Rows from block 9 of a small class-conditioned image flow-matching model, named by matrix and row number. Rows with one number within an expert belong to one neuron, the router's apart. Each number is 500 + 25 x the weight over its row's rms, rounded and kept within 0 to 999. All counts start at 0. Numbers have three digits each.
After each expert's rows are labels from the 100 images, of 14976 (inputs lightly noised), where the router gives the expert most weight on average: "responds to" is what is common among them. Only what is clearly more common there than usual is listed. The data: telescope images of galaxies (Galaxy Zoo DECaLS).
# router: router (model.blocks.9.mlp.router.weight, 32x160, trained with AdamW), inputs 0-159
# up: expert up (model.blocks.9.mlp.up, 32x160x160), inputs 0-159
# down: expert down (model.blocks.9.mlp.down, 32x160x160, transposed), outputs 0-159

# expert 7
router.7:519505501547473499495463532479471499521490522538513514513530479539483501501513483509490480530499460485493440470505490473529519492456481459464523527509482477535476481481495522525511480507504520496527522469510488497487561501459451505495510527556492517501507536509509498456519501492481518499471504493452523438497508465519507497480514502496473537502520548507509488498500469506480554538535496477504483524537507499530474455490521484549478545503491476489472464563503510459474496507531521
up.0:471485446492486514492492497483539509490474516514492542507477506532530514510469470497481464526521476549507492464496510524513486530515454503511484514487533489459452516553517498490496507540457498523517469500503515516469495449508468516515462496517459487481500512477521559475503478486542477474473466510571520480540469519500536506486508490535490494495442517508515474500497509508462504485522457464474481485510486497507469552488484489494507522483457522532510542532552518530492487490506507
down.0:513457485521513476535512516506506476461537503486536482481508518529500487486569556498507529532493501451520506503465554494508535470492482502470520537520511515548504521502500493533519512482486490527461476527453474493518504508516509512502493581530536548516493501497488540518478496519525495474469520515502520503485490500489494491504521557470539501496516476517497514486542554444486511479510502529541540510497490529497500497493514504486517470486513507494439475502480457461501521537484521
responds to: shape: featured or disk; edge-on disk: no; spiral winding: tight

# expert 9
router.9:498496504499525522516506481531478460492441469504452505513524509487472485509486517456521533490541496501524535557522501470502476488541482442484532544523476509514542533486499487529453555521497490499476533480490480508516489506503470501503514463514486498486489509507493478513530488491519499550496507499503439511501508472472501522495495473478450521509547488517513497479468515492495490551462491458488523509474543505478531522522551515495500490502509511469490571426501516512487494506495528
up.0:471483553502500495473502480508525566477491514508556484502480540496487546523517498500470494469520486516528469504488490489578476521472528494476502497469449516483508485549489482510504504484517527492462482500522475522526446463492477480473490506526508497494511515511508485490472490489535516496488518480549527510505531534523527483470497519540466523524492525485467515518527484482472505537444501505561512542494477464532484468502511459538498513520476515474507491508503470517508474487542455
down.0:518495524519525478498517530528458505480491494486478525512481494462468483538526521516485506506491465481517497497512487538504506497497497501494510503530484497504547471493469530530497500482488516526472505523548513497488531458494498547469490516526523457507503493517464515477547506485477525449486500527523498490496485508492479425533514436489492522463535460500449514474523511474497495526487472465534498486501509471501468490501518489541498533498507506483477523505518447521511433410469496
responds to: roundness: round

# expert 31
router.31:525505504517479506505501506519504482478434463526500479486525464492517476535446536472519528480519464484520511509505534501487491494549539477465509478501497512494565538509520474499503498509498471515545490473504513521541503470498442510512489490493492541499504548500497506554543500521513497487490518510513490477492515520490485521519518452472527518504505508533488496505440539496530477528486537469479506484535524528483500476521515510462491500500515536469480552443496511525478435506490546
up.0:485477478480492458507527525503531546498504489549486547479542520474503498505560494476510506494507485503509469513520508461497521490541514457511485500474545498477500480483446490471487504510513540521542465501529540537463466468485528476519470542476517536514487478484500519483512475468474524547500479436505499488501511486509440473515519509480501444498464517460508470482471468514469476506502525499523535494507520518507500545491525506524456486481522480500478496541494500500538499467483500
down.0:537466498533476480520482492515484493505466503493507492513528541527518459516508557542539466455488490494479509463456538506527477523496465493516516527546530512491474499505527502516524483536477493481495491521532517514502494509492534494507490474483504530479483497518484520489531481465480502523494496488484528536485460472491546498456527457494510518557505514524524510508520536487523494527485509475555504502501536513450461477471549519514493499548441534481486496530505500508462561476480504
responds to: roundness: round

# expert 20
router.20:466498501510524515495499507478563483505484523531512468536519488505496468538512513482488499460547478501499510547508487499482481493530487424444486485520504546504555552526525515497456492516486527495443529486523498501477516513536518525492495480506504520516501526491449504508511503523521525521550511519517521475508517499506516529500531494453510508521508467513495492476541485514494491517485520497474517497510511475478560507460524497448498514469491470460522554472478493517521466513470548
up.0:483475489487519481473445464537529513527519478502512464517465499521495503484537486529501450511491502559499490454538469489476492470460506505532496529571503516488487491486484506550509482494470527489516521457504539528492512490473503541541503554455508518478500503490529472503531531512531555498474503485455538512484484479475518507512482530516509493521516485502506493494497512481509522495515525512496488531522561487518514501481478517522508518520500472540498514550468497501515450499449547
down.0:537489446542484480512499525496524534462457509470490476486468495502420488492517494500491550464508481492505520516492518459500475508518519511500509514491492454499465463496472483517484507508519472446511492491492504471477502484491452449520435480535484507484548498481469513480474526481511521451499498522476515483485497529524463493478510509505512511482503496477459519508546449489473482461491507517518518509450483491459464524539481465511512494461475507473502487476499540512502538494480467
responds to: roundness: round

# expert 27
router.27:494517491514483472479477553506502501472460488487522474520525541479515472527511478506539499483525468488494469495501459504455487515478496483467468505502492501541480501514498491490505471531536501501516512471478484576513503471492452509507533524502503530536491481545531496507520517501512500543456479512496504520511523481504473515498483472481464535462510539475475504504541431464482496473541466495486500514525552476494455457517489474541473517497447472493485484533492534508507470485535526
up.0:527472504491534487512474521492470492468543469458583485489496461490500491448523537520470489489487496494498504492494484523518490491509470507483508484541486523468472492489503526521498496511547500451447505488505508508452507520525551495503486487542452514500523455505497489520483549471526475525484464483469495483520442481511534497513542498477512514481518528471473536482500482508484487527489529480510477507492525453478489484547476488502550496552507519474518496514473478459476487501501541
down.0:512490514479498509492496475502486505476506476564455517510521507484506514556448530474476491501528475523504478498469482559510521488505487463503482510478518500507480521526508467539494451478513459498556536498464500508493497520482484508517507521506506501499479551447514505488504481546467515478502456512478494525486521474510463512497475501546446487504517490487475504502486569488496515490514509492492489528503468478478513514482533496498402502449493487529508521519501492540542503518525472
responds to: shape: featured or disk; edge-on disk: no; spiral winding: tight

# expert 4
router.4:478503535493483510524506507537480494466469464498486487522516438493495470557467503470467498458489476443531475527538520511476488497496499457528511528516490503484515520482488505510453474502505499541528535467470494498526512507491497502471481462434466505499489560532472531548504508499514513528476527524495481512497524520508500543504498452461509522518522493502484505469461542516494483509512528496532507452518500512480508429515493487495504507496507508462494568528487515508505489511469519
up.0:497499475495455481518499510502520538506505480500492521469466511481505464474529464503549462495512530536510489486533483496489472447482455499513513526529544467440487477531483527525476463486464458479546494503535474506517495472455515487478488525501524531507563506507505500471548563490542522474508517523484531483493457501508482510495513490516473496479488496493477516471483497491510489545503508486486464584486497495518493487487513513489502474530451491489527518520525469503504483543509513
down.0:486479521447514459474517509487441523512510475486530504535496485498506523466542468550534518475494481486492539468501502477503522517477544459502514488469503523503536524493476506490494487539519468486486495493476452534481489477543526511446519484488546506463505465479498519485507471488502508523481512499504472482535525492568535500462512505477501491505543466502507515475495514494445442512511465494491529488530484493497493449482529531492475505531549534472480497511482474536501493471499524
responds to: roundness: round

# expert 11
router.11:491519510486495515521466507476485490470459503505484487510529474498512498517485511506522519474490496499526529552500507475510514501515465429451521509493467493459528514498524495501497542530500512500486528466522484506508521483514428513489503460510476500496486528507525526537558540497504522546532522525526432502491499502508491524502490462476557507528530526519499505453491488495489477525463521480476479504475528517484517523481497505474499502470516470472499567445496502547486474530448493
up.0:484558456514519496526501494523449511487453496489495466480462519487459494494477496520490505556484533472508492472474476495489488441481519483539523456531468474515509483468508481509486519462533491527524518482557517509465499555488443538513503525520515497502502511513491508483494496461526485488517480496518484478520508527518477513441446523487484482526490496489494461454497526499486519466510517503505447477517501476519499486466492551499486475516524465534506511492510501486527514461543471
down.0:507523523495486478503519465504489453476521525551476499551476522488518547485499471557492506523486468508484535498487494502484507471478510500495499478522496471499503519488480488494531508510478502520493526496479435488511513504525511530475445510530515512483493548493435454545505464498502527471521521506575498532526505503506484504517525484507498523502470476452527467503536515483528518503477460533505516491493510461501520463481477499536554497502521477470464512490486509489489433458496523
responds to: roundness: in between

# expert 25
router.25:481515464515470527487434516456438534478495482498471487470530537507516466486513489489507533503481489487508451479499489511457500508464490451492498528506500497523499519518484495486507467497515512480527541495499469488511544511462448483496489541505513512505455525500520499478480481504491499519480491542520511498456546502508454532506435500484471505471531543482488507513527432497471544491524498488513477515550501494512510472535490462513481535499480512544469471516495521492487473529524516
up.0:459498475491488470521497454528548467448485480491493500505471476434486485519526472511553486499508506507478510562491484494516523540508549519476489511493507510511472466494500530477510470518482476455478546499503502513486493494500464509496525505496517471476485478509517479544531482511499473476492507511473499528528456494540507498498549486481478529500487525494515496462525500505466507489490512486468487502485479470479540518469500493547469441463456452467531516504548454523478489502527522
down.0:454466492494515466477519534460515489536506509552465552494500499480502485557541505542480510516499485459478499509498554528508515508421494534493454505511491481481507543472462506464518453514509488492475509494520493519525522493460521518494479465494467502492510516514422513491531534533504501529493476495542506537511514485521504530513487466478502459513476521520520486462485512508491514491474462524512517469469499482509464478519483540481510502469485498493467484525536504524482477489500528
responds to: shape: featured or disk; edge-on disk: no; spiral winding: tight